Rows from block 2 of a small image classifier, named by matrix and row number. Rows with one number belong to one channel. Each number is 200 + 40 x the weight over its row's rms, rounded and kept within 0 to 999. All counts start at 0. After the name is the row's rms in percent of the matrix's.
After each channel's rows are labels from the 100 images, of 14976, where the channel reaches its highest value: "responds to" is what is common among them; "colour at peak" is the nearest of a few named colours to the mean colour under the peak. Only what is clearly more common there than usual is listed. The data: microscope photos of single blood and bone marrow cells. In brackets: how many of the 100.
# convs0: first 3x3 conv, stride 2 (model.blocks.2.convs.0.weight, 256x128x3x3, each kernel summed), inputs 0-127
# convs1: second 3x3 conv (model.blocks.2.convs.1.weight, 256x256x3x3, transposed, each kernel summed), outputs 0-127

convs0.40,097,259,193,283,204,209,132,155,204,181,79,225,198,195,179,205,172,158,138,151,163,218,261,225,181,226,182,217,218,117,265,240,245,231,175,210,210,215,147,197,214,180,204,223,189,178,193,239,201,141,100,222,166,143,165,263,186,202,152,193,261,213,232,149,249,200,161,234,209,171,164,231,152,229,82,218,238,188,154,159,220,155,220,193,217,160,163,208,195,252,194,164,164,206,225,213,207,211,249,269,181,239,168,188,245,220,268,194,155,239,220,183,201,243,197,200,227,224,252,223,298,124,149,257,141,233,205,181,215
convs1.40,093,223,234,213,233,253,176,218,155,169,275,156,255,211,278,178,193,166,145,204,142,189,167,117,137,221,182,198,186,210,254,243,217,79,224,207,158,299,164,206,221,176,170,177,126,231,164,182,228,246,185,235,189,179,196,301,186,117,220,188,215,215,151,234,225,188,279,254,251,140,228,244,183,188,257,227,139,182,164,124,220,241,205,255,193,255,161,157,141,193,171,228,238,206,215,271,212,138,186,195,221,222,134,198,150,132,181,220,213,233,219,133,197,226,246,196,177,103,168,131,237,192,181,134,240,208,157,147,205
responds to: smear: peripheral blood (43)
colour at peak: purple (79)

convs0.73,094,174,76,240,184,148,195,213,216,242,214,241,97,174,173,191,144,217,173,234,208,187,203,224,240,244,202,208,160,239,281,203,157,171,184,227,224,185,164,197,249,263,254,229,166,237,250,290,177,200,205,188,173,281,190,177,186,158,194,213,232,187,158,188,185,170,208,230,166,190,174,232,164,207,243,184,208,128,228,137,205,153,191,131,238,192,246,183,204,166,147,101,212,213,297,201,112,254,222,245,167,183,183,164,203,215,274,175,144,241,222,220,224,239,232,198,174,204,195,119,250,225,151,155,194,134,215,214,242
convs1.73,080,303,299,186,161,187,138,242,198,187,257,246,219,253,224,132,203,210,168,238,257,212,237,120,214,265,226,228,271,204,222,286,286,267,256,172,279,185,220,197,204,230,218,175,194,160,170,237,201,288,170,174,262,210,249,179,235,238,179,146,157,292,200,188,227,240,237,196,177,176,195,241,196,147,160,236,231,254,198,145,212,254,248,280,198,288,185,216,230,183,197,242,140,174,186,225,268,243,188,218,274,197,224,94,147,203,153,167,254,178,179,218,145,197,197,215,172,238,201,201,186,180,177,181,186,191,210,155,232
responds to: smear: peripheral blood (61)
colour at peak: purple (59)

convs0.234,104,266,153,203,146,112,197,192,206,191,188,202,235,217,215,125,297,187,192,182,197,195,120,163,175,164,207,172,230,251,183,189,217,154,171,262,166,114,173,214,212,200,215,191,148,193,175,195,209,154,183,187,158,187,132,123,188,205,207,171,186,205,238,147,216,141,277,219,224,240,165,240,221,162,218,212,188,236,262,236,118,196,176,151,94,221,152,230,205,194,331,197,289,240,179,150,145,197,215,188,288,215,212,252,223,161,229,174,254,159,182,189,221,196,180,248,179,179,195,206,210,220,235,278,203,225,188,201,179
convs1.234,116,165,183,208,205,197,206,242,230,223,156,197,256,202,184,179,205,223,176,220,203,154,197,120,209,215,226,197,165,231,194,197,219,227,153,175,134,155,216,193,303,233,112,196,168,177,225,187,214,200,207,66,157,151,190,229,263,171,198,189,193,258,145,176,165,162,157,158,151,148,196,201,175,138,157,241,184,170,189,160,169,189,220,126,178,216,233,195,147,248,251,243,251,143,226,226,261,144,203,218,320,122,183,234,266,216,202,172,232,152,109,211,199,181,203,147,183,186,162,251,267,179,232,146,218,241,174,183,126
responds to: cell type: segmented neutrophil (55); smear: peripheral blood (45)
colour at peak: purple (82)

convs0.170,096,219,154,154,230,139,262,161,197,173,187,214,150,146,303,166,164,243,188,123,178,210,216,190,253,148,279,213,194,279,182,202,276,137,218,199,240,197,166,198,132,103,160,227,189,180,190,186,127,233,169,227,252,250,188,169,251,221,184,199,188,179,252,245,216,194,160,217,244,216,185,144,167,183,182,243,228,174,214,239,226,256,120,214,138,225,176,174,163,154,138,180,151,283,263,178,216,192,182,188,224,233,168,160,138,132,180,178,210,172,224,218,199,181,245,209,217,280,157,192,258,156,175,221,173,200,201,153,171
convs1.170,097,216,260,210,240,213,117,201,194,148,180,109,182,197,178,236,137,166,140,233,213,205,208,192,216,221,182,197,207,206,241,267,237,224,213,181,260,174,142,249,251,194,212,182,147,202,178,315,270,240,232,205,198,196,140,211,225,226,227,156,199,194,185,207,265,191,223,189,181,182,177,188,247,263,221,191,245,235,250,221,189,230,213,209,156,217,191,213,219,222,197,186,198,179,191,207,197,208,164,195,168,151,187,194,313,160,122,224,177,159,207,207,161,188,189,166,212,221,138,247,170,236,255,204,137,122,233,301,177
responds to: cell type: lymphocyte (40)
colour at peak: purple (45); blue (27)

convs0.5,096,266,195,180,176,147,148,129,219,221,250,262,184,138,213,255,234,223,221,88,214,254,195,221,189,160,248,212,156,204,148,153,175,173,191,198,243,166,166,263,207,255,200,137,192,252,185,200,208,142,220,160,110,138,175,103,243,287,183,174,201,191,170,195,100,207,179,245,221,224,205,147,212,210,199,232,264,181,175,228,197,274,234,202,154,139,200,223,162,196,278,155,172,251,180,198,160,131,204,246,241,173,198,196,204,200,228,183,199,218,259,223,141,149,181,258,224,197,213,209,165,185,242,173,143,155,220,189,208
convs1.5,099,166,221,245,235,181,261,226,224,211,192,197,260,233,213,231,165,172,240,303,182,214,235,238,122,200,193,141,250,185,168,217,176,194,162,246,175,202,209,298,244,209,188,175,194,186,183,190,187,171,261,159,185,153,240,268,214,146,238,129,264,223,207,229,199,247,246,192,127,196,184,146,205,213,231,168,238,249,173,178,267,257,192,156,182,324,202,190,171,250,255,226,215,190,205,228,236,214,153,175,227,277,258,174,184,240,171,180,246,164,197,230,212,200,212,208,240,179,150,175,179,164,182,207,195,261,240,197,174
responds to: smear: peripheral blood (43)
colour at peak: purple (47); blue (29)

convs0.127,099,252,219,212,191,199,146,160,227,186,165,162,182,237,266,202,228,131,106,173,226,219,153,133,155,203,190,241,175,245,189,182,167,216,215,245,176,160,150,177,188,227,243,222,293,242,249,223,175,197,268,203,209,217,266,185,222,249,247,203,145,224,135,249,102,159,191,193,176,188,186,183,229,175,227,141,239,192,91,195,212,144,136,226,204,186,224,201,216,267,133,146,164,199,182,152,195,195,200,225,155,235,170,223,137,141,260,138,202,207,172,249,178,179,208,216,195,193,200,239,210,308,220,205,261,201,154,144,145
convs1.127,109,257,228,250,148,163,194,151,109,212,216,213,206,221,171,238,208,156,76,205,246,233,225,25,192,172,152,192,233,136,198,207,278,217,230,188,241,189,180,199,172,174,184,172,225,143,211,175,218,218,252,199,212,237,195,215,195,256,225,247,148,252,205,176,186,165,203,216,226,196,185,148,234,216,236,223,181,232,247,229,267,136,156,253,240,217,213,188,201,267,236,229,234,243,176,181,175,167,187,214,126,157,226,180,142,222,207,304,174,242,129,213,198,188,191,223,191,157,249,230,196,204,196,181,245,245,249,240,213
responds to: cell type: segmented neutrophil (51); smear: peripheral blood (47)
colour at peak: purple (74)

convs0.198,112,155,176,186,194,151,238,190,192,239,146,228,235,189,151,201,220,164,142,216,220,226,258,129,205,104,116,178,176,180,170,244,204,218,162,199,166,281,175,214,240,234,221,144,262,215,154,144,245,223,231,247,234,237,187,233,134,106,251,197,264,185,225,182,174,187,237,222,244,248,185,222,129,193,246,208,184,173,167,227,147,237,172,180,158,275,234,147,111,236,185,163,198,162,218,154,230,198,168,211,205,135,202,196,177,245,214,171,192,194,162,204,188,149,179,223,161,231,206,183,145,293,229,247,206,180,252,289,134
convs1.198,111,202,133,161,189,161,197,220,215,237,225,168,225,212,242,231,221,193,135,140,288,163,224,204,274,187,239,213,207,162,132,167,201,175,172,205,163,168,217,143,248,237,162,190,207,205,280,177,189,183,193,182,223,174,212,131,244,203,175,236,182,222,211,165,209,187,152,200,74,137,232,278,228,169,142,203,150,221,173,212,197,168,281,236,252,213,162,222,182,237,225,206,187,150,183,212,229,131,238,194,157,219,246,225,212,242,238,180,236,49,235,168,181,262,206,189,278,171,177,292,170,190,179,207,209,205,178,181,166
responds to: cell type: segmented neutrophil (49)
colour at peak: purple (76)

convs0.224,100,205,196,202,252,208,123,153,189,224,178,114,262,243,147,200,176,129,185,228,247,164,209,174,208,245,218,172,233,250,126,202,193,175,215,221,193,240,238,230,191,171,203,175,183,226,200,201,166,108,205,139,184,210,288,167,170,225,215,172,148,162,267,165,142,172,263,252,156,225,161,195,184,313,191,156,232,232,217,183,297,156,178,164,231,166,169,129,188,178,162,149,175,172,173,233,150,215,165,218,209,178,222,153,268,206,183,254,126,194,226,219,280,192,187,157,155,197,212,208,279,136,248,218,150,185,178,227,206
convs1.224,106,158,155,217,182,151,191,213,223,194,213,114,171,196,187,215,180,228,193,190,185,182,175,178,123,186,200,186,198,196,269,234,183,132,197,143,143,242,167,185,115,270,199,246,244,216,175,167,135,212,153,209,207,201,227,240,219,227,117,214,138,208,229,238,203,215,189,294,241,233,229,149,247,198,189,281,219,220,187,139,275,204,195,219,180,148,161,254,135,180,220,279,222,178,290,220,211,266,175,239,214,221,161,185,204,141,256,178,239,209,142,207,193,208,198,217,152,211,159,206,205,196,189,121,199,199,270,267,300
responds to: smear: peripheral blood (49); cell type: lymphocyte (41)
colour at peak: purple (79)

convs0.205,084,195,169,178,209,182,190,203,194,213,305,102,127,157,230,217,149,196,204,137,134,202,188,186,233,211,224,155,187,197,187,177,218,129,147,338,210,187,201,195,148,241,166,266,184,252,148,217,276,210,154,192,206,257,240,240,172,158,166,214,221,193,177,207,155,141,224,186,200,215,182,223,136,257,155,144,240,148,182,155,205,220,199,151,122,175,235,139,195,248,284,172,197,248,239,209,255,238,165,163,274,193,185,211,191,192,165,198,211,220,153,193,214,230,167,155,173,132,154,249,189,244,210,173,139,152,206,212,191
convs1.205,077,254,219,139,164,186,128,229,228,213,207,223,177,214,264,192,158,195,211,232,165,193,309,220,215,191,261,152,189,263,235,224,206,230,150,252,204,228,117,151,207,186,192,282,166,237,203,239,249,187,200,189,229,273,265,189,235,201,176,240,247,262,173,263,188,246,185,192,236,242,213,181,145,209,204,216,199,232,234,201,270,242,158,175,247,220,219,171,166,240,177,199,160,159,213,217,240,235,183,273,262,238,183,197,203,198,222,191,250,83,186,105,157,177,195,235,237,141,219,210,211,205,224,229,221,273,218,228,253
responds to: cell type: lymphocyte (49)
colour at peak: purple (41)

convs0.63,148,158,202,238,159,272,159,224,230,187,202,64,232,237,214,153,185,180,164,191,236,233,212,199,233,179,248,222,243,90,207,167,155,298,153,243,201,233,151,188,185,184,218,178,167,120,169,216,179,168,174,105,232,189,208,174,255,175,252,195,191,233,174,176,153,154,162,241,182,338,236,192,176,242,210,238,196,166,197,241,171,140,221,180,244,164,116,230,231,210,262,189,281,193,201,220,180,179,247,205,211,185,226,216,161,223,204,169,230,204,236,210,160,192,162,155,198,248,218,214,197,137,218,161,247,160,215,178,235
convs1.63,132,187,211,253,184,212,272,235,290,173,120,238,180,277,210,237,200,182,205,274,116,148,181,275,129,290,179,181,292,171,244,175,125,213,232,205,175,243,264,229,240,212,202,220,221,157,188,191,198,173,181,232,158,171,172,216,207,141,154,244,165,184,183,154,166,247,184,189,170,157,209,191,148,203,197,202,136,254,221,201,149,182,206,179,193,196,176,151,173,225,217,221,238,222,142,171,243,169,215,189,276,193,197,153,295,267,252,248,271,194,164,164,198,255,251,167,127,187,161,183,302,183,172,151,212,218,181,210,179
responds to: cell type: lymphocyte (42)
colour at peak: blue (43)

convs0.46,084,236,131,228,259,185,205,200,215,251,221,183,222,204,138,240,192,123,231,177,209,231,185,214,161,152,197,198,193,203,210,260,218,294,156,152,173,231,228,160,202,147,165,92,198,266,147,132,175,231,167,207,225,175,154,86,164,189,166,193,102,203,214,173,203,207,173,234,213,238,243,195,251,159,132,172,151,173,237,336,239,174,187,246,192,179,184,119,178,170,186,196,237,177,200,244,199,188,180,179,180,168,196,179,215,167,264,127,205,253,220,234,103,175,183,180,191,195,216,188,216,196,178,182,173,232,182,249,228
convs1.46,134,218,205,191,222,205,170,203,276,233,146,190,180,180,161,237,135,177,271,187,210,153,185,235,239,193,150,220,175,240,125,312,213,282,212,153,221,161,228,225,183,250,242,220,235,224,194,221,210,281,216,243,169,154,165,208,148,194,173,120,158,219,286,154,248,183,184,259,212,240,236,92,274,235,204,115,178,203,248,211,218,198,117,113,178,185,224,182,161,169,228,225,191,120,232,164,78,201,124,191,231,162,200,221,230,215,268,212,129,217,204,249,262,279,234,191,218,258,213,214,190,258,165,176,168,235,244,164,218
responds to: cell type: lymphocyte (43)
colour at peak: blue (41); purple (40)

convs0.249,110,127,214,233,245,187,246,147,180,187,164,214,204,140,225,201,148,221,261,203,255,166,181,225,192,247,282,175,241,208,153,122,170,202,203,201,219,216,152,203,303,221,177,231,193,215,254,225,221,203,234,176,277,154,274,157,224,202,206,306,164,233,167,209,122,146,150,172,211,164,271,234,194,188,178,174,180,240,156,250,216,189,165,212,232,172,227,234,264,143,234,199,272,257,181,209,205,197,204,210,164,198,144,221,118,110,195,163,170,266,261,223,195,234,223,153,218,206,154,229,231,196,189,182,136,236,181,263,201
convs1.249,096,214,204,178,149,185,123,133,173,277,220,192,210,182,205,209,182,240,176,263,160,205,159,145,143,239,154,275,146,177,247,203,114,244,228,172,180,183,136,144,210,116,190,223,210,157,224,272,216,212,195,235,154,207,198,194,206,260,194,203,169,253,205,126,197,259,245,198,199,239,238,114,231,194,206,192,255,266,254,180,215,174,217,193,156,152,162,155,193,196,223,194,168,203,177,224,161,228,179,187,204,137,161,164,234,165,285,194,187,263,155,201,223,175,193,216,213,221,209,204,184,239,191,206,95,74,229,186,214
responds to: smear: peripheral blood (100); cell type: segmented neutrophil (43)
colour at peak: purple (75)

convs0.163,100,212,172,142,170,267,197,141,186,174,148,176,203,237,124,221,220,169,236,154,249,226,155,194,241,171,143,222,145,123,151,236,167,172,225,171,293,256,250,203,118,248,124,186,221,176,169,228,231,175,186,170,187,210,229,127,149,188,178,192,207,179,190,133,178,211,184,205,111,171,160,192,168,232,210,262,210,168,156,212,216,169,157,198,240,208,151,109,205,211,223,130,158,263,282,213,199,187,168,210,179,202,230,190,254,168,232,264,234,195,212,200,214,177,215,220,185,237,201,272,228,148,220,289,212,216,196,105,165
convs1.163,097,98,213,184,207,183,271,265,213,159,223,104,222,167,206,181,143,144,220,232,161,250,194,283,193,159,133,207,155,207,298,246,215,197,208,257,188,174,181,195,170,182,180,206,178,168,226,133,179,169,178,146,202,139,297,209,170,184,221,172,216,209,156,231,196,227,281,280,263,190,225,186,172,188,253,168,182,214,198,224,195,228,277,185,171,148,143,226,153,245,120,138,239,179,149,235,176,107,264,220,233,279,221,179,203,204,218,201,224,258,182,253,234,207,197,186,232,174,136,171,257,191,247,136,194,213,189,224,251
responds to: smear: peripheral blood (46)
colour at peak: purple (62)

convs0.106,106,166,206,198,163,188,190,168,187,282,110,282,155,266,196,200,179,115,205,225,218,150,203,132,200,177,207,177,227,186,260,155,179,232,201,183,144,230,170,183,190,225,221,210,177,176,241,157,213,215,231,188,160,193,168,122,190,279,208,188,150,170,186,188,202,234,255,180,216,152,153,195,269,161,185,193,195,236,211,201,202,189,137,203,237,141,240,245,194,207,247,154,191,188,165,224,204,146,202,259,124,235,208,312,222,190,166,126,236,269,220,151,170,135,181,177,245,163,133,220,244,122,139,225,282,186,150,166,187
convs1.106,107,197,172,137,165,187,246,135,207,183,215,239,172,223,219,118,134,185,220,204,193,252,208,180,197,228,218,194,172,148,215,231,196,218,237,280,186,196,238,252,185,112,159,185,200,198,206,138,191,160,132,160,180,234,196,236,140,206,133,181,91,226,171,299,276,198,238,200,199,158,176,146,145,133,172,175,251,172,199,239,204,205,189,180,113,159,270,179,278,199,190,152,257,247,266,140,139,158,163,185,253,153,229,189,321,173,189,232,323,243,167,164,210,176,220,229,212,202,163,163,246,198,159,203,167,173,222,211,189
responds to: smear: peripheral blood (36)
colour at peak: purple (40)

convs0.132,119,158,257,190,162,188,187,131,143,215,208,183,243,179,187,208,205,227,255,150,143,173,179,152,200,149,221,98,149,85,184,162,193,189,196,234,256,161,182,220,175,169,196,196,169,230,190,186,120,242,125,245,176,241,254,227,246,207,194,175,144,151,162,182,131,172,252,203,249,218,201,221,258,161,236,195,204,269,179,269,207,196,206,182,207,235,155,156,220,140,164,166,261,251,198,180,184,190,223,208,184,113,200,157,182,197,189,191,253,188,261,202,164,236,280,91,208,178,173,236,144,258,198,148,188,151,193,201,237
convs1.132,124,168,146,175,161,255,212,183,176,234,129,204,169,194,206,234,205,224,216,175,178,158,209,216,198,187,182,202,240,148,170,247,173,245,260,268,176,237,268,207,213,225,233,205,287,182,224,260,162,198,243,206,129,181,163,178,224,171,153,242,215,168,291,236,281,193,213,243,191,225,203,186,187,207,204,162,255,200,188,205,179,187,202,139,177,235,138,204,254,149,210,141,150,191,231,187,164,202,188,202,189,137,271,237,258,182,211,170,211,142,192,269,214,223,220,270,260,257,174,324,223,147,240,197,226,223,153,162,214
responds to: cell type: lymphocyte (45)
colour at peak: purple (55)

convs0.131,117,160,222,178,236,200,163,165,222,93,186,184,175,183,169,228,174,207,190,155,176,131,185,305,203,156,178,180,198,156,189,245,217,183,221,151,171,187,233,267,158,227,175,241,277,232,216,173,268,128,206,136,153,134,219,136,178,162,233,276,226,213,181,125,178,196,190,194,187,209,243,183,221,220,239,156,182,245,152,150,213,150,256,225,220,249,168,217,269,235,183,234,212,253,179,275,163,256,232,221,172,245,229,332,219,261,243,162,224,203,176,195,207,197,178,209,238,240,201,161,141,214,222,170,197,216,122,204,219
convs1.131,105,199,235,270,238,216,178,226,223,143,186,174,271,175,168,183,195,229,208,206,190,179,262,235,246,255,160,212,172,249,205,138,201,184,199,179,245,125,210,175,188,204,209,219,218,290,240,198,243,244,223,256,223,132,273,166,144,185,190,263,185,197,150,247,179,228,248,171,177,175,229,232,205,169,184,181,198,190,179,198,179,211,145,232,302,251,257,253,247,243,201,189,272,250,225,249,262,262,211,182,200,142,159,237,141,240,237,189,232,402,181,193,247,158,284,230,182,166,157,202,183,173,214,245,178,183,164,200,175
responds to: smear: peripheral blood (98)
colour at peak: purple (81)

convs0.240,103,177,232,219,164,165,176,257,227,164,237,275,178,298,195,206,199,201,215,203,214,203,201,105,222,257,229,277,155,268,159,192,202,264,272,231,175,166,181,189,182,177,277,204,160,217,176,223,172,197,209,220,159,129,132,199,249,189,239,123,145,214,129,204,221,196,172,227,207,165,300,289,207,191,259,219,221,199,243,232,169,211,232,285,211,196,279,167,277,218,261,195,193,197,216,142,193,226,120,199,220,218,211,148,160,228,191,183,149,222,182,195,154,212,149,260,190,189,256,196,195,255,189,149,160,189,206,178,187
convs1.240,085,322,253,158,207,175,199,214,239,177,243,195,214,143,169,233,201,212,147,172,229,278,198,132,172,203,201,147,154,268,159,205,194,129,205,179,226,149,206,180,212,148,189,198,239,156,113,158,135,183,210,183,198,238,112,149,208,189,214,161,212,188,220,134,222,136,184,221,243,172,231,287,189,151,228,191,160,208,228,188,215,147,201,222,199,142,263,232,275,205,227,76,216,184,187,204,209,279,196,166,196,240,185,169,197,139,146,131,215,222,185,226,147,216,193,195,185,239,263,212,152,239,201,153,190,151,213,214,183
responds to: cell type: segmented neutrophil (63); smear: peripheral blood (58)
colour at peak: purple (68)

convs0.55,103,111,199,205,187,234,143,187,224,219,106,237,199,312,159,160,217,149,193,165,197,168,168,179,216,241,186,161,210,217,180,253,221,204,209,308,195,175,107,251,162,191,200,124,251,241,324,189,226,275,263,262,228,180,235,178,195,130,203,216,124,167,239,194,192,156,155,157,158,150,295,255,178,166,225,197,186,224,207,169,243,220,247,169,240,243,171,219,171,251,187,202,157,202,184,197,176,228,210,164,178,217,248,250,194,224,129,168,179,216,197,197,177,156,162,237,206,241,210,208,197,215,190,166,230,154,197,197,184
convs1.55,098,193,185,155,197,206,225,219,146,224,220,202,205,226,186,256,200,244,179,210,238,196,205,193,214,191,151,276,192,195,192,212,223,176,204,236,181,195,264,143,185,205,284,152,161,211,238,184,167,181,143,208,217,245,281,281,200,199,238,298,271,252,185,207,189,196,211,188,180,231,194,220,271,317,207,186,205,151,204,191,188,180,244,242,240,148,155,129,179,233,158,179,203,182,205,167,231,222,215,103,204,141,124,214,231,222,185,168,211,304,208,209,180,193,197,216,180,209,161,177,194,133,241,197,213,140,175,148,190
responds to: smear: peripheral blood (84); cell type: segmented neutrophil (46)
colour at peak: purple (72)

convs0.188,096,262,220,235,171,113,207,221,183,266,239,150,88,150,189,151,125,178,172,193,182,229,139,224,165,177,243,166,240,192,172,158,174,143,138,218,262,165,197,210,167,195,201,135,210,137,188,142,225,195,168,212,231,173,147,196,180,218,277,174,198,255,164,243,239,205,248,181,210,257,142,210,213,161,202,188,192,169,252,263,156,175,194,222,231,131,194,189,178,239,180,166,186,209,223,220,218,207,230,182,197,156,251,214,138,145,225,278,275,291,218,197,168,218,246,232,229,201,224,130,196,173,132,172,188,168,251,209,286
convs1.188,084,190,217,271,236,211,180,223,328,174,235,262,217,247,177,266,217,242,139,243,174,272,254,323,223,194,167,268,206,112,284,177,270,170,162,192,176,245,176,241,147,202,207,248,178,156,251,205,223,235,160,213,160,241,212,266,184,155,228,197,185,130,186,184,249,260,206,202,249,139,230,203,193,203,112,199,194,253,221,225,186,197,217,129,180,192,144,148,214,208,249,183,204,184,164,169,134,203,197,164,233,187,203,162,219,190,222,224,129,173,175,247,281,206,186,232,178,222,193,172,274,190,197,204,130,207,217,197,170
responds to: cell type: lymphocyte (44)
colour at peak: black (66); blue (28)

convs0.237,091,197,176,265,225,256,208,121,199,210,231,175,257,197,319,201,176,190,196,68,183,130,167,201,194,270,129,244,252,191,149,173,220,243,232,221,251,236,166,140,163,222,202,205,205,188,134,216,163,243,160,201,232,231,158,189,170,196,219,148,272,240,202,264,214,182,234,155,269,206,204,120,223,156,242,199,300,169,189,172,239,192,219,171,169,141,266,175,212,215,209,163,210,201,176,150,207,198,231,159,190,171,189,161,257,167,106,212,205,191,236,178,134,223,227,216,193,235,185,160,228,204,170,145,223,159,214,170,212
convs1.237,096,245,205,131,170,116,170,226,192,269,190,232,228,179,180,278,210,170,162,295,169,215,287,167,197,208,261,191,208,180,155,234,230,229,199,194,79,256,220,200,212,169,201,181,198,228,204,165,170,174,199,129,217,254,175,191,228,230,197,146,256,181,197,259,231,215,170,170,290,245,209,199,211,150,241,200,163,222,231,215,241,164,129,200,207,209,179,205,231,181,212,195,233,272,177,184,203,196,219,199,164,245,184,197,139,112,138,169,176,195,141,172,216,249,153,175,170,174,199,185,210,185,284,148,227,126,169,258,162
responds to: cell type: lymphocyte (38)
colour at peak: purple (59)

convs0.162,095,205,124,164,219,236,216,196,187,220,156,197,152,235,211,203,228,154,196,236,143,149,152,209,245,209,187,186,185,235,190,191,192,129,202,203,170,293,197,199,135,188,263,329,194,198,182,177,178,184,182,250,215,159,233,195,94,170,213,182,208,205,248,269,175,205,198,245,171,210,245,176,249,226,209,245,203,133,256,169,89,264,168,173,167,237,177,199,196,236,170,161,223,124,214,183,210,197,177,161,210,201,216,157,146,233,187,262,202,171,183,251,226,137,135,187,291,231,147,166,202,278,218,253,239,174,254,202,155
convs1.162,087,92,182,135,215,203,235,179,102,193,195,168,222,202,104,213,228,249,146,193,243,239,196,130,199,177,305,195,185,260,259,194,262,138,195,144,165,223,233,168,207,210,183,214,228,203,185,189,176,202,149,89,109,201,213,227,240,233,219,180,147,182,209,183,123,226,228,160,220,225,220,191,197,115,217,239,159,144,185,273,167,176,149,221,208,260,186,208,205,182,241,168,219,205,214,135,231,171,174,163,187,191,221,255,154,210,203,208,137,67,156,210,211,170,172,147,258,164,261,148,156,232,230,203,212,200,139,161,177
responds to: cell type: segmented neutrophil (50)
colour at peak: purple (68)

convs0.218,101,226,249,147,163,209,197,207,151,229,194,219,114,170,243,233,137,275,158,262,188,193,182,197,165,200,204,329,229,190,232,244,195,183,161,231,218,183,157,238,259,183,139,112,186,161,180,152,186,194,127,269,201,272,205,189,242,263,194,115,204,169,232,231,162,153,221,187,134,219,153,136,223,152,184,154,155,235,233,238,246,160,167,181,255,139,260,171,191,174,190,214,171,162,208,148,230,248,212,200,286,173,158,210,185,235,152,211,162,232,176,193,252,198,198,207,254,166,161,209,233,240,212,146,197,228,145,200,185
convs1.218,089,186,189,139,324,230,189,234,174,206,197,194,147,212,137,238,223,204,215,217,211,207,210,234,167,193,189,133,191,169,203,164,250,199,187,278,216,195,180,241,168,172,207,212,272,191,272,240,180,215,148,287,215,206,191,234,200,202,211,215,280,114,166,176,205,197,161,193,182,220,145,201,176,266,241,195,209,223,244,211,197,178,193,203,148,195,225,217,222,214,234,199,169,129,205,157,150,171,183,206,182,208,211,150,256,93,167,193,243,91,235,140,164,182,212,211,223,160,154,207,281,188,187,218,187,149,197,162,116
responds to: cell type: lymphocyte (37)
colour at peak: purple (48)

convs0.236,107,154,212,209,190,135,195,166,217,135,213,127,215,144,181,197,145,191,161,196,209,201,252,139,186,135,254,257,186,179,171,217,147,235,201,188,199,200,201,184,77,202,169,98,202,171,125,151,254,265,124,182,196,284,204,220,263,190,234,167,245,215,221,232,198,185,158,196,282,222,164,223,206,281,219,246,260,223,245,194,248,220,178,173,145,161,206,198,244,220,182,142,269,212,246,193,214,259,257,271,226,212,233,202,260,260,208,252,243,234,191,201,221,201,187,174,209,239,159,209,155,238,188,133,184,173,195,206,190
convs1.236,097,193,175,250,176,179,147,207,197,248,258,130,158,173,176,221,168,228,207,228,204,199,207,218,190,133,220,163,133,198,213,210,270,184,180,247,196,168,229,199,226,229,280,288,192,180,202,188,187,205,260,262,228,144,209,236,229,129,218,273,148,233,188,190,219,210,136,218,241,141,240,203,271,174,192,176,142,224,234,196,226,169,56,169,141,251,129,201,249,159,179,206,204,185,115,220,248,225,150,232,195,226,201,180,208,240,270,204,155,80,250,170,230,175,202,134,217,190,249,116,199,212,153,143,206,211,181,233,247
responds to: cell type: lymphocyte (37)
colour at peak: blue (60)

convs0.204,113,117,178,169,199,157,173,212,134,200,156,177,152,264,195,129,138,287,204,173,233,151,199,185,230,234,152,301,149,184,156,203,251,207,174,178,217,207,160,179,321,139,178,210,201,162,218,187,191,185,118,197,211,214,225,208,230,173,254,216,223,291,203,271,195,177,229,196,201,206,234,149,224,216,136,172,141,219,134,187,186,237,212,216,213,218,220,196,201,157,227,104,271,175,236,221,239,239,245,214,234,109,181,130,175,224,196,178,149,187,198,198,263,192,232,171,218,201,132,227,174,182,159,191,193,244,174,180,253
convs1.204,104,209,166,151,206,174,248,185,217,228,188,211,229,225,179,209,210,196,212,211,108,186,206,220,215,224,227,265,282,246,200,163,257,194,218,177,179,240,188,239,223,188,200,262,266,224,182,166,160,228,239,206,183,256,119,262,194,161,130,198,314,231,166,217,211,201,182,155,167,193,190,231,211,226,164,212,163,199,173,225,149,230,164,211,163,168,141,220,142,163,211,201,146,239,237,238,209,249,178,181,223,162,241,167,209,221,186,171,220,0,175,209,230,115,179,194,214,164,167,223,279,254,195,233,205,212,238,231,155
responds to: cell type: segmented neutrophil (57)
colour at peak: blue (45); black (35)